A small audio frame classifier, trained from scratch: log mel input, norm rmsnorm.
Rows from block 7, named by matrix and row number. Each number is 200 + 20 x the weight over its row's rms, rounded and kept within 0 to 999. All counts start at 0. After the name is the row's rms in percent of the matrix's.
# fc2: first MLP down (model.blocks.7.ff1.fc2.weight, 160x640), inputs 504-575
fc2.35,109,222,189,238,202,182,171,221,164,219,170,189,223,189,192,179,194,206,212,227,207,199,189,212,187,176,231,172,189,212,190,191,201,189,195,188,241,211,220,197,196,175,251,212,213,181,144,181,211,224,193,213,200,179,209,205,187,222,200,179,239,203,176,153,197,212,186,209,186,187,201,174,175
fc2.36,097,199,189,211,228,184,160,180,196,193,219,182,211,168,185,195,202,217,220,193,183,158,197,208,180,208,194,212,206,180,190,166,198,232,185,207,202,202,197,220,211,209,197,190,213,194,212,231,222,215,222,205,183,179,255,202,222,186,232,178,196,199,217,202,209,228,219,216,208,219,237,190,183
fc2.37,099,200,192,193,212,217,210,214,155,172,191,214,183,195,194,229,194,189,211,219,152,209,218,220,208,176,207,216,203,214,195,201,176,215,181,186,184,212,218,202,213,175,232,221,175,187,189,189,207,160,195,202,210,207,229,185,175,184,217,184,257,198,210,197,191,229,189,208,214,215,208,197,157
fc2.38,096,169,182,194,203,173,215,229,215,235,194,196,222,208,194,213,206,224,170,221,226,175,192,175,216,181,186,180,206,230,169,214,187,210,141,202,198,197,185,218,176,179,206,220,188,179,212,208,228,195,200,199,176,189,200,191,197,165,214,200,219,194,187,212,244,215,217,214,192,185,237,224,201
fc2.39,102,195,170,209,188,211,173,190,183,211,189,213,197,192,199,202,212,180,245,197,206,228,190,243,197,196,195,202,157,171,226,197,211,210,225,223,212,193,179,207,208,142,188,180,209,227,217,184,153,188,197,183,196,210,201,193,180,213,236,175,204,183,228,255,188,191,201,187,204,175,230,189,190
fc2.40,101,212,197,198,213,240,251,210,186,245,227,217,191,196,231,160,214,199,229,190,211,180,189,204,176,219,205,195,205,213,221,204,208,169,183,190,227,216,212,187,233,189,187,237,174,209,218,148,166,176,176,172,257,195,183,234,192,218,206,209,177,174,212,180,180,195,195,199,241,202,210,226,209
fc2.41,101,187,215,209,212,233,217,186,197,172,205,191,222,202,238,183,193,194,234,180,215,203,245,193,200,194,187,188,224,188,229,182,212,178,191,208,147,214,192,214,204,162,196,230,224,162,218,207,170,199,209,209,197,208,215,195,203,205,205,196,208,190,190,227,190,194,195,209,204,216,185,234,234
fc2.42,096,174,189,193,176,229,195,197,184,210,203,148,202,207,196,225,151,213,227,206,193,219,238,195,210,193,210,173,221,194,199,232,199,214,193,222,153,156,215,198,191,206,193,182,224,207,191,166,196,219,184,216,190,206,208,201,203,219,184,196,197,187,227,207,206,195,195,206,181,194,203,172,188
fc2.43,096,170,180,191,162,206,182,168,211,219,225,196,205,165,224,211,199,223,192,188,225,219,202,191,205,217,225,198,220,233,201,180,199,195,206,211,214,216,171,200,199,202,149,226,165,219,191,197,205,188,205,208,215,247,193,207,185,232,208,187,169,205,215,231,212,213,209,215,209,181,172,195,201
fc2.44,100,192,233,213,218,249,184,234,202,188,231,183,228,210,181,199,198,205,214,202,172,163,207,220,197,211,205,188,206,192,181,201,218,208,209,197,219,200,203,218,219,226,165,218,205,196,190,183,169,217,227,207,170,170,194,231,220,199,182,204,223,218,217,250,183,213,190,200,201,194,188,264,199
fc2.45,090,199,239,193,171,198,191,207,197,221,178,212,177,213,222,214,170,195,184,209,234,231,199,207,206,202,187,189,260,218,223,148,198,196,210,212,201,229,211,208,193,224,184,240,193,196,201,226,189,233,191,188,208,184,198,195,222,202,214,215,172,194,173,206,223,185,174,168,192,186,164,211,208
fc2.46,101,166,189,197,220,207,201,199,196,211,192,218,202,186,184,165,208,181,211,202,214,220,176,248,203,219,204,255,207,204,195,232,205,190,187,182,192,182,184,209,228,189,191,223,205,222,218,209,223,196,218,198,200,260,214,174,179,179,179,191,216,187,207,154,216,194,198,205,212,186,222,191,218
fc2.47,103,195,252,255,208,185,203,200,191,178,199,212,198,205,182,208,166,214,182,169,212,195,183,167,199,201,227,174,203,178,200,211,194,194,211,170,189,199,199,211,217,222,192,199,217,249,216,218,163,172,177,243,203,227,201,187,213,244,168,203,210,217,228,196,205,192,230,171,178,196,176,227,206
fc2.48,100,228,209,192,194,218,225,233,211,220,165,184,168,175,212,236,180,178,214,176,208,198,172,196,210,210,189,180,176,232,201,213,210,188,206,182,236,213,194,191,239,208,198,201,153,224,218,169,186,222,220,184,146,212,167,207,166,169,179,215,188,192,215,193,218,182,228,187,218,171,187,193,194
fc2.49,099,200,218,193,196,171,204,206,206,213,205,198,170,191,193,194,189,198,245,183,220,211,258,213,195,199,205,209,174,183,179,196,214,192,229,160,202,197,213,235,237,194,204,207,177,205,182,197,222,176,203,207,182,167,213,212,191,209,213,223,194,206,243,194,185,184,228,245,204,184,209,171,216
fc2.50,108,200,199,195,179,161,201,190,191,238,220,196,201,185,169,220,190,205,199,222,202,190,160,195,172,210,201,213,208,196,203,186,206,200,223,187,211,196,209,194,215,199,175,167,202,186,187,212,225,204,187,175,174,139,184,169,200,212,206,199,189,186,168,222,186,193,215,207,192,241,197,214,201
fc2.51,098,213,208,211,163,201,211,174,177,221,189,228,179,159,205,227,204,194,220,191,208,186,212,226,200,170,171,197,180,186,221,174,205,159,196,194,164,196,213,223,175,210,218,223,220,167,177,201,181,216,171,260,160,169,176,205,236,229,190,172,160,197,215,204,202,205,210,195,223,200,179,223,181
fc2.52,098,234,167,187,207,204,231,158,206,184,196,174,205,205,240,181,239,176,206,193,196,215,187,241,225,214,190,196,184,224,215,204,203,230,265,222,232,223,226,210,176,186,184,206,193,201,180,210,200,244,213,232,193,217,174,202,181,212,216,210,196,208,173,218,169,180,178,205,195,219,220,183,194
fc2.53,097,163,187,205,217,192,196,230,200,204,179,202,163,211,193,185,176,177,209,167,209,230,229,236,203,202,216,182,247,196,194,203,187,218,202,206,214,201,159,216,235,193,220,196,164,216,183,238,168,214,197,199,165,184,178,198,198,201,225,211,175,213,223,222,200,186,209,226,161,237,206,167,197
fc2.54,093,208,237,189,232,209,196,212,216,155,203,205,188,207,170,195,182,180,182,212,242,185,225,176,187,240,195,211,198,205,172,186,191,193,198,208,167,197,201,194,179,179,201,204,194,194,189,225,201,177,205,214,221,207,216,208,143,222,199,220,191,193,178,145,201,219,211,164,203,209,212,226,200
fc2.55,101,193,179,177,196,208,214,215,218,191,234,191,154,209,203,202,218,195,200,205,229,193,198,216,196,180,160,213,204,186,242,225,205,203,175,216,189,198,207,184,206,190,224,163,180,157,184,226,208,196,219,224,228,162,228,180,197,218,243,190,173,214,247,210,198,189,201,192,196,206,210,194,183
fc2.56,099,169,183,197,203,195,185,203,167,177,198,209,180,246,198,213,195,214,171,179,226,219,192,208,188,245,174,214,187,180,221,235,213,223,234,190,192,192,199,189,198,216,187,178,207,171,224,207,195,209,200,209,175,192,205,184,186,216,175,197,200,186,235,231,218,189,190,222,183,182,191,191,183
fc2.57,097,222,195,196,206,186,165,173,225,199,214,178,191,187,211,198,188,177,168,215,189,227,193,192,184,221,215,188,198,149,203,172,217,222,216,185,167,192,199,197,142,221,204,212,219,206,192,199,218,255,202,193,218,212,180,204,169,191,179,183,191,188,203,215,158,185,201,219,176,201,196,169,188
fc2.58,099,173,214,198,177,204,210,169,167,184,183,182,212,190,227,190,202,207,191,172,182,219,209,200,186,212,175,192,172,195,162,187,194,193,210,197,172,206,182,207,205,169,162,216,246,209,176,165,221,194,228,206,211,216,195,219,189,206,208,190,198,253,213,179,219,212,204,220,192,128,212,164,203
fc2.59,098,195,200,180,141,158,192,187,213,172,236,228,193,221,212,186,151,201,190,148,197,196,183,202,192,195,214,203,212,184,167,191,218,222,244,212,207,233,170,195,216,227,209,175,192,189,179,213,196,188,190,230,212,210,203,208,199,204,176,199,210,174,191,231,198,170,188,189,227,191,197,231,195
fc2.60,101,207,204,198,238,185,196,205,224,188,235,211,186,209,204,204,209,157,165,195,208,182,201,225,226,218,213,225,225,237,215,178,185,231,207,198,207,233,181,182,207,207,189,220,214,232,233,245,222,191,182,218,211,200,221,198,204,221,236,194,204,167,205,212,211,199,226,185,196,176,205,196,196
fc2.61,098,196,209,210,183,184,203,176,205,215,218,215,176,167,150,197,224,221,194,215,182,191,223,177,196,243,227,198,185,182,236,192,221,151,197,173,206,193,205,224,207,211,249,189,215,180,198,236,216,210,161,223,175,217,151,191,205,236,167,204,187,196,187,219,197,219,217,227,182,195,170,181,185
fc2.62,105,188,189,172,237,190,215,193,143,196,178,214,204,218,227,228,195,160,194,204,212,196,217,262,240,220,237,205,213,184,245,176,190,251,234,213,146,210,181,182,164,185,223,195,225,165,205,203,234,204,176,208,221,166,233,184,180,203,174,210,209,184,210,218,230,167,201,181,204,218,200,221,183
fc2.63,098,200,209,186,206,206,224,206,182,268,209,215,209,194,193,208,207,205,217,165,233,202,175,206,225,253,205,203,200,194,231,164,234,147,236,213,214,190,209,216,205,164,191,189,204,186,190,169,214,208,199,177,204,156,186,222,218,196,253,207,197,202,196,198,223,188,204,199,232,209,228,170,197
fc2.64,100,192,209,200,192,189,219,213,208,189,193,205,199,230,191,213,215,203,163,163,195,176,206,211,206,198,223,196,199,181,195,181,188,231,186,203,217,185,186,242,186,202,210,175,217,219,217,191,235,211,197,204,168,179,175,202,201,217,225,199,189,172,205,185,201,218,205,203,154,187,215,216,209
fc2.65,098,199,162,174,219,202,172,204,184,214,215,191,186,193,170,230,207,183,240,244,178,208,192,204,187,213,210,199,214,184,243,246,205,176,219,216,202,199,200,208,221,188,227,229,201,174,211,213,203,165,186,200,220,238,189,208,223,201,218,198,213,190,190,169,178,209,178,179,196,211,228,207,186
fc2.66,104,193,203,201,234,220,183,209,187,202,199,193,207,166,186,226,199,207,181,203,202,225,188,162,178,205,209,207,166,202,202,189,206,156,192,202,186,155,206,187,189,209,196,200,210,162,201,186,205,212,163,199,206,191,198,194,185,171,225,217,188,174,218,178,168,192,192,188,228,177,207,207,175
fc2.67,098,198,166,184,190,183,218,212,217,154,192,189,173,198,168,159,168,191,191,188,193,206,212,209,176,223,224,212,220,241,196,195,198,209,231,152,194,196,186,229,170,160,194,197,181,214,203,204,239,209,237,200,204,200,181,171,180,214,199,226,161,184,210,191,202,165,188,234,180,155,208,165,178
fc2.68,104,207,192,199,196,214,215,216,208,188,187,227,224,192,203,184,169,200,189,197,187,185,183,163,144,180,192,185,204,263,236,205,185,195,186,216,210,219,196,224,172,226,207,195,187,212,228,220,212,191,195,209,227,206,189,203,180,207,235,182,143,221,226,196,191,198,199,190,179,172,210,209,199
fc2.69,101,206,151,195,167,198,209,223,212,204,219,185,155,177,209,192,219,218,191,180,202,174,202,144,176,188,186,173,197,192,193,210,195,202,227,182,200,171,222,211,195,175,207,227,178,202,206,192,213,225,207,223,189,224,196,199,191,178,191,168,168,185,183,158,225,234,213,173,187,206,210,176,206
fc2.70,098,183,171,225,223,173,212,208,177,220,208,207,227,177,181,215,231,220,204,222,210,179,205,231,191,176,190,211,195,208,214,222,215,188,194,227,192,223,206,242,196,213,172,195,199,202,180,200,199,161,173,220,244,204,180,191,211,180,241,161,185,214,195,216,178,186,168,196,222,181,211,163,203
fc2.71,106,189,189,212,176,205,215,174,212,174,214,209,211,201,177,221,172,201,189,243,171,194,217,181,185,196,209,173,196,206,199,197,228,170,188,168,228,165,216,181,189,203,160,163,180,184,213,203,219,222,163,182,164,255,204,209,215,223,188,187,219,208,217,213,192,174,208,167,218,151,223,208,167
fc2.72,095,198,215,209,191,198,218,213,187,187,209,224,219,216,183,212,186,215,189,158,203,229,173,166,211,195,212,195,236,211,217,201,208,218,226,182,170,204,215,219,214,204,180,202,220,176,236,197,200,183,194,204,196,216,181,168,166,215,169,207,215,203,212,187,184,228,186,201,209,234,204,167,238
fc2.73,105,201,188,191,189,199,173,174,185,176,216,193,258,185,232,238,194,196,176,182,209,171,183,185,198,189,199,201,181,166,195,216,184,167,202,167,203,220,209,232,200,198,186,187,196,169,230,201,190,229,215,189,167,194,205,190,187,222,186,230,214,202,191,221,214,201,199,198,191,196,210,186,194
fc2.74,102,199,207,168,175,223,225,225,190,217,184,190,178,197,195,190,218,238,204,177,206,215,218,201,208,202,209,184,181,193,189,198,192,199,220,203,219,227,201,204,216,192,207,205,213,220,221,188,179,211,189,206,215,206,199,205,205,188,197,184,194,200,235,154,179,212,196,218,216,192,195,230,189
fc2.75,096,200,203,187,217,187,147,200,198,197,188,202,183,206,200,204,227,207,216,191,194,188,198,169,222,197,177,182,198,201,179,189,168,192,155,197,219,183,207,174,173,212,163,185,197,235,185,201,234,189,216,206,218,156,204,169,199,182,199,195,211,196,195,161,236,186,205,187,240,220,213,226,194
fc2.76,100,218,160,182,164,173,212,203,222,171,198,179,182,205,228,190,220,199,183,239,197,200,208,191,232,175,199,245,213,207,197,164,222,202,230,209,165,211,189,195,190,181,189,228,195,181,180,171,225,230,197,175,223,230,190,202,192,160,194,210,185,205,145,222,213,210,213,205,212,231,207,228,195
fc2.77,106,215,179,204,172,215,225,207,219,197,197,228,201,200,182,199,201,233,234,196,257,193,229,199,190,247,209,199,176,189,192,216,200,185,196,211,231,235,209,203,222,177,239,212,200,227,189,222,189,217,177,200,246,200,179,231,227,202,201,178,213,192,198,207,195,198,185,215,196,179,188,226,182
fc2.78,096,188,166,205,193,208,255,158,138,221,215,188,205,189,188,214,198,217,156,197,186,207,189,190,217,210,193,174,191,170,201,175,227,230,193,204,200,159,214,151,219,218,206,203,172,194,207,191,207,216,172,200,168,223,199,176,202,225,175,192,169,196,228,178,238,201,190,189,177,217,182,180,205
fc2.79,092,213,181,171,253,192,218,200,206,193,207,203,200,173,196,202,206,216,200,213,189,189,204,198,230,189,199,226,211,210,185,187,197,195,209,216,171,222,181,172,189,171,204,224,174,181,181,192,209,173,198,180,176,190,187,171,186,180,186,179,165,185,187,242,176,211,203,225,216,186,160,200,206