Weights of a small audio frame classifier: 6.96M parameters.
Rows from block 3, named by matrix and row number. Each number is 50 + 10 x the weight over its row's rms, rounded and kept within 0 to 99. All counts start at 0. After the name is the row's rms in percent of the matrix's.
# fc2: second MLP down (model.blocks.3.mlp.fc2.weight, 160x640), inputs 0-91
fc2.6 102:48 47 52 60 53 65 53 61 59 42 55 69 72 31 45 48 45 39 36 58 64 45 30 57 38 42 54 48 72 29 53 45 40 51 48 22 55 70 51 43 60 38 49 37 47 41 54 33 63 52 65 45 73 58 61 45 55 58 37 47 49 47 48 61 50 37 50 57 21 44 66 44 49 57 56 41 41 48 47 51 51 57 49 46 56 44 52 40 39 39 56 53
fc2.7 100:57 52 52 59 47 38 34 29 64 62 37 47 44 55 39 51 35 40 56 46 56 50 75 46 58 40 61 66 55 55 63 51 62 42 38 37 36 43 51 44 38 44 45 62 61 63 43 48 42 49 64 46 65 57 37 47 60 59 40 49 58 57 49 58 47 72 32 47 47 28 42 58 56 42 39 40 39 59 58 43 54 56 34 37 43 32 49 49 59 47 41 62
fc2.8 099:57 65 35 70 42 47 59 67 55 33 47 52 58 63 51 48 50 42 41 55 44 41 44 52 45 45 42 48 59 37 54 39 63 45 45 66 44 72 52 53 48 53 75 27 54 33 44 38 48 61 57 68 68 51 50 47 64 32 34 56 35 47 45 58 39 52 59 59 35 49 53 48 39 54 42 50 41 38 69 33 49 54 55 43 65 43 50 52 64 60 69 52
fc2.9 100:55 59 59 50 61 57 49 53 48 51 57 47 49 59 45 62 54 45 37 41 43 39 43 51 37 39 56 67 55 59 65 65 50 67 54 48 49 56 39 62 56 55 47 43 68 36 50 40 42 37 49 60 44 63 43 45 40 19 23 58 63 53 59 57 45 53 55 40 47 39 41 38 57 33 52 50 60 60 66 38 54 45 66 48 63 54 56 71 39 46 46 53
fc2.10 096:55 59 45 36 39 50 40 53 52 55 58 52 46 41 59 50 64 52 42 60 56 34 54 38 42 48 73 38 36 44 36 49 54 59 56 42 48 65 43 38 52 64 34 60 55 51 44 51 41 37 57 41 42 55 68 29 41 46 55 44 51 62 41 46 31 31 40 36 47 49 41 43 68 52 46 56 72 49 61 39 53 69 37 52 49 50 46 39 47 42 59 73
fc2.11 095:25 54 52 51 60 29 58 56 47 64 54 47 52 44 36 53 39 48 52 49 53 41 44 42 67 65 54 38 50 61 30 57 38 70 44 56 61 61 54 52 50 61 50 32 53 45 62 45 38 44 37 56 53 55 49 47 30 45 59 46 70 50 34 60 34 37 69 64 45 57 54 40 66 41 56 57 41 55 45 15 60 47 42 56 39 23 62 37 33 57 43 30
fc2.12 103:53 55 46 53 49 64 58 55 38 41 49 37 56 40 57 37 62 59 47 46 45 41 48 39 53 50 40 66 35 72 38 45 51 35 53 53 41 59 61 35 37 58 37 50 56 38 59 47 58 55 49 58 46 50 70 38 47 51 52 50 48 36 57 34 51 40 43 42 47 52 50 37 46 37 62 40 51 70 41 62 39 55 69 39 33 54 61 66 49 40 36 71
fc2.13 103:48 43 36 65 58 46 36 33 72 45 49 68 65 45 71 40 53 35 62 55 48 52 35 41 40 53 50 56 59 51 41 64 54 59 41 63 49 47 41 42 38 45 50 55 41 45 48 39 64 43 38 54 34 44 45 35 49 80 73 59 39 44 47 25 50 44 43 56 37 65 50 67 53 43 50 44 41 35 43 58 43 46 58 51 49 52 57 40 66 52 53 41
fc2.14 099:37 60 53 61 47 60 55 45 70 41 41 54 29 54 39 53 31 38 60 46 42 57 44 62 44 54 58 66 51 67 58 33 67 71 53 46 51 53 70 49 38 44 41 53 44 49 31 36 47 53 51 52 34 54 69 31 44 20 55 43 46 50 50 41 39 48 55 46 45 62 48 55 43 44 56 48 42 41 49 51 63 43 55 42 42 45 41 51 28 53 61 59
fc2.15 096:60 66 31 61 45 49 50 57 54 60 31 52 69 50 17 57 53 62 43 38 56 56 54 42 60 49 44 17 64 49 42 45 59 38 49 66 53 57 46 41 45 60 33 37 39 57 56 64 56 46 63 53 65 54 57 59 42 54 57 58 42 49 61 60 40 45 50 52 38 52 42 55 32 46 47 52 71 38 38 46 54 40 50 52 39 59 48 38 41 67 62 28
fc2.16 088:60 58 48 45 57 56 41 47 42 59 63 34 44 63 58 32 43 63 40 72 45 48 32 33 57 64 42 35 34 57 48 51 35 57 45 81 42 63 48 48 46 48 52 58 56 61 62 34 45 34 38 58 31 37 58 41 57 40 47 54 57 56 49 43 53 39 65 47 50 42 46 33 35 58 59 53 54 43 29 57 40 61 48 55 48 52 75 51 49 51 56 36
fc2.17 102:49 53 56 63 54 46 50 66 56 44 57 52 55 62 45 50 58 45 50 58 55 55 50 50 64 43 50 42 52 60 83 48 62 36 45 38 52 53 45 43 58 54 46 56 32 55 57 41 61 41 56 51 60 55 44 54 50 45 38 55 72 42 46 44 48 58 58 47 55 62 51 40 49 55 52 54 59 58 37 38 57 48 56 58 44 45 63 63 50 51 48 45
fc2.18 109:48 46 52 54 51 46 39 55 39 45 41 58 36 43 44 64 53 52 52 66 48 80 70 56 52 62 29 55 45 29 44 51 24 28 59 42 46 44 64 45 57 55 53 39 61 47 53 47 31 35 47 61 43 55 70 67 52 49 57 45 62 56 60 36 63 68 53 48 46 66 56 55 40 64 52 37 53 51 55 70 49 57 37 45 31 32 55 48 56 62 56 71
fc2.19 098:53 58 58 42 58 52 52 48 50 75 41 45 63 49 65 47 53 45 51 34 68 64 56 53 54 47 50 73 52 57 33 47 72 56 48 56 49 26 41 71 55 47 45 41 27 65 57 44 42 49 60 47 44 53 47 40 38 63 49 40 44 52 49 68 39 44 65 63 53 65 40 43 33 52 45 54 45 48 45 46 59 54 49 51 55 57 51 41 51 57 55 41
fc2.20 103:47 49 53 44 47 48 52 46 39 48 41 50 42 58 49 42 45 31 44 61 67 69 33 41 57 39 56 61 31 38 55 31 52 51 34 43 46 45 36 61 23 61 53 54 57 49 54 38 62 52 36 50 48 74 37 47 56 52 66 43 33 44 51 52 54 44 60 59 53 53 42 52 30 51 45 26 50 59 54 55 57 47 38 64 71 55 43 46 35 45 35 63
fc2.21 102:70 66 57 56 35 38 44 47 71 51 53 33 57 38 58 46 39 54 59 39 64 38 64 51 47 45 66 42 58 52 45 61 52 37 52 36 58 61 27 61 69 50 28 49 61 48 39 38 63 54 48 47 48 53 50 42 50 37 40 45 59 53 40 53 46 47 60 46 59 54 38 58 57 46 35 66 54 46 50 56 55 68 45 47 71 53 57 62 61 35 63 54
fc2.22 104:52 49 44 46 61 53 56 59 58 35 52 61 59 53 52 49 57 51 40 38 56 36 53 48 50 74 42 64 69 40 29 48 54 51 59 56 49 50 59 46 48 47 61 62 74 50 48 65 50 62 47 50 42 43 45 60 65 36 52 57 58 47 43 53 45 63 45 42 42 40 40 39 37 58 54 71 48 31 50 42 32 40 50 57 60 56 63 56 72 56 41 53
fc2.23 097:35 22 62 41 50 52 38 48 58 39 47 57 41 47 53 56 49 69 45 39 16 62 65 38 58 63 67 67 38 49 46 48 49 63 50 53 51 39 59 45 58 54 41 57 42 65 47 70 58 70 57 42 49 53 53 57 32 37 55 50 44 63 47 48 46 43 49 35 37 58 60 41 46 48 59 53 47 39 52 41 42 49 47 47 44 52 46 54 46 64 43 38
fc2.24 088:66 53 44 52 32 51 43 55 42 61 44 35 61 59 47 42 50 41 73 65 30 40 57 60 59 47 34 43 47 45 60 60 61 50 61 56 37 46 50 57 42 47 68 48 41 51 57 36 32 58 55 53 57 39 51 58 49 66 47 53 57 55 43 64 61 51 44 53 59 40 40 50 59 47 54 35 63 44 35 35 47 53 48 58 54 74 38 28 58 56 67 44
fc2.25 099:41 57 57 24 48 54 59 52 50 51 60 52 48 49 52 48 47 49 65 45 58 64 41 45 58 52 73 53 35 79 51 53 58 56 51 42 50 45 33 54 48 64 37 61 51 62 44 42 34 45 60 34 27 45 58 63 60 34 41 44 67 36 56 45 55 52 42 44 66 57 52 70 35 53 42 39 47 46 56 71 47 60 49 63 55 31 68 44 57 57 61 66
fc2.26 106:27 82 31 61 50 32 60 38 60 49 34 39 42 51 65 58 55 61 57 51 45 37 36 60 51 53 63 68 49 56 35 52 61 46 50 47 56 42 42 37 47 43 55 54 48 60 60 51 46 54 44 23 54 55 63 52 47 39 60 49 38 59 50 41 45 45 34 53 61 61 62 57 41 60 53 57 51 53 43 62 45 36 52 54 49 48 44 60 50 41 47 59
fc2.27 102:61 51 53 51 53 81 39 58 45 40 38 46 54 56 49 46 46 57 52 42 27 44 50 57 45 55 56 52 55 53 34 37 50 37 68 41 53 57 40 75 59 62 38 49 53 53 45 58 68 55 56 50 45 38 37 44 48 37 65 62 41 43 42 81 56 52 45 40 45 55 43 51 45 52 32 48 38 52 57 45 52 45 41 46 52 58 32 55 56 52 34 30
fc2.28 098:57 49 59 54 63 36 47 55 40 48 36 49 45 51 43 57 38 35 59 61 49 48 57 55 48 35 60 70 67 48 47 71 54 55 55 54 48 57 56 68 45 36 24 42 36 47 70 33 44 57 45 51 49 67 45 52 71 52 59 45 54 45 53 48 83 48 64 35 44 54 65 39 47 58 44 35 55 54 41 63 56 57 38 57 56 42 60 54 38 52 63 31
fc2.29 105:45 72 61 56 81 41 60 40 57 45 41 64 32 37 50 43 50 63 54 60 44 37 48 70 43 48 45 47 49 57 55 52 67 56 61 46 36 41 39 64 56 52 51 46 50 61 56 48 52 36 29 63 52 55 45 39 46 59 47 43 56 47 47 48 36 45 39 57 46 59 36 38 44 53 41 29 40 60 51 35 48 52 53 50 45 60 43 46 56 52 47 29
fc2.30 100:50 49 33 39 60 52 49 43 47 42 42 46 45 55 52 42 50 46 43 54 70 48 40 69 38 44 53 36 39 56 42 49 42 55 37 27 47 44 70 31 52 50 38 49 68 50 65 43 60 41 45 24 55 45 53 32 39 53 60 53 40 29 43 59 62 53 53 48 49 48 30 34 59 62 39 56 49 62 36 64 47 63 47 53 60 47 61 41 50 65 57 61
fc2.31 100:54 53 65 65 55 43 49 29 55 55 47 54 68 44 52 63 46 47 46 72 44 51 45 44 42 50 50 50 67 50 63 34 39 59 50 36 51 50 52 50 52 45 56 49 55 61 57 48 51 34 49 37 45 55 40 53 28 45 38 55 55 54 72 36 62 44 43 63 51 53 45 36 57 38 46 46 66 63 62 59 62 35 39 34 49 54 47 41 52 30 39 37
fc2.32 098:41 42 38 44 42 63 64 59 45 46 53 56 36 54 51 35 75 50 39 51 51 54 57 40 51 52 57 60 50 57 51 42 61 54 42 54 42 33 50 58 53 54 56 50 61 49 48 62 52 37 53 57 39 28 54 57 45 38 45 63 45 45 39 24 36 38 58 34 55 58 66 64 38 57 62 50 41 44 51 54 47 63 52 40 42 57 58 61 67 43 38 55
fc2.33 101:68 61 59 59 41 35 59 47 48 43 66 35 58 58 48 53 43 83 53 51 58 41 40 45 37 45 45 46 42 48 45 42 44 48 44 20 52 50 47 60 55 57 38 62 47 35 35 48 58 52 76 55 49 56 53 23 70 52 49 67 49 63 51 43 48 48 57 51 46 44 46 37 50 45 48 58 56 53 58 35 62 66 37 44 37 64 55 68 60 39 40 43
fc2.34 088:38 40 42 36 52 72 53 41 57 60 31 35 62 58 55 40 52 36 46 53 43 48 52 67 39 42 52 35 57 53 48 38 39 62 63 54 56 37 60 46 39 48 47 47 67 50 73 44 43 50 59 58 57 47 43 50 15 58 57 51 47 59 46 54 56 46 63 41 59 43 48 59 42 39 46 58 48 54 30 55 33 52 27 45 47 44 56 66 65 55 43 26
fc2.35 092:61 53 48 58 39 37 40 60 53 59 49 42 41 53 32 37 48 61 45 36 71 35 42 54 39 55 40 60 46 55 54 27 49 70 42 68 44 43 43 49 53 20 52 45 40 47 74 31 49 59 57 57 50 60 61 58 36 24 50 49 48 55 45 67 44 55 54 58 38 45 61 51 52 65 53 51 30 56 34 54 36 59 47 40 59 40 55 32 52 54 60 45
fc2.36 101:47 42 45 46 52 57 42 48 43 50 62 48 53 66 45 24 53 62 59 70 38 53 48 48 49 54 49 39 42 44 45 48 46 49 66 59 40 47 57 60 64 39 43 62 40 65 42 52 42 55 44 50 80 46 55 48 67 44 67 38 76 64 41 61 53 49 37 41 69 52 59 51 45 52 46 46 52 63 52 66 40 48 44 55 54 36 56 44 38 36 51 47
fc2.37 101:53 61 49 51 47 47 60 50 41 57 46 51 49 54 40 46 51 39 28 42 33 29 43 62 38 45 34 45 52 24 57 45 45 56 39 37 42 59 47 51 37 46 51 38 53 48 49 48 45 39 61 53 57 52 44 67 54 49 53 54 51 32 45 44 66 47 48 58 48 56 55 60 52 71 40 43 54 22 37 53 53 39 38 47 51 36 64 61 52 40 49 42
fc2.38 094:43 33 68 44 59 67 64 48 50 48 60 65 56 42 63 41 45 45 53 41 47 63 53 64 64 55 56 43 44 35 63 38 72 65 47 56 45 63 60 67 33 45 44 54 52 38 57 62 55 68 54 61 48 64 54 53 48 52 48 36 43 69 31 72 56 53 44 54 54 46 52 45 34 48 49 35 63 66 53 42 58 52 52 40 64 65 46 58 34 49 56 37
fc2.39 093:71 65 38 36 56 35 46 59 26 57 34 52 44 41 54 43 47 53 61 56 38 65 42 51 42 37 35 64 71 61 45 54 44 41 39 52 60 58 48 44 36 39 64 57 36 49 47 54 38 45 35 36 47 50 54 50 59 54 51 47 23 44 45 43 55 61 64 55 55 53 42 50 50 47 66 62 51 49 42 35 69 41 70 53 60 56 54 60 50 40 69 60
fc2.40 104:53 45 48 71 57 60 56 59 28 40 51 38 65 53 51 48 52 51 46 52 54 79 48 33 40 48 58 49 41 48 54 37 58 57 59 32 62 36 44 31 69 71 50 41 57 53 49 70 53 47 53 56 54 37 42 59 63 41 60 54 74 46 59 65 47 69 64 52 68 56 49 70 51 56 43 46 51 50 56 46 62 54 37 52 48 50 60 42 57 17 42 64
fc2.41 105:71 21 43 58 55 58 55 49 52 48 50 47 50 49 50 29 54 57 41 33 58 47 58 52 42 67 43 63 43 52 47 55 55 63 57 37 60 53 45 24 54 52 59 30 62 53 47 59 47 31 48 48 41 48 72 28 37 42 46 49 49 50 45 55 29 66 51 44 66 70 39 44 68 67 45 45 52 48 67 41 54 27 50 59 34 48 60 26 48 35 61 56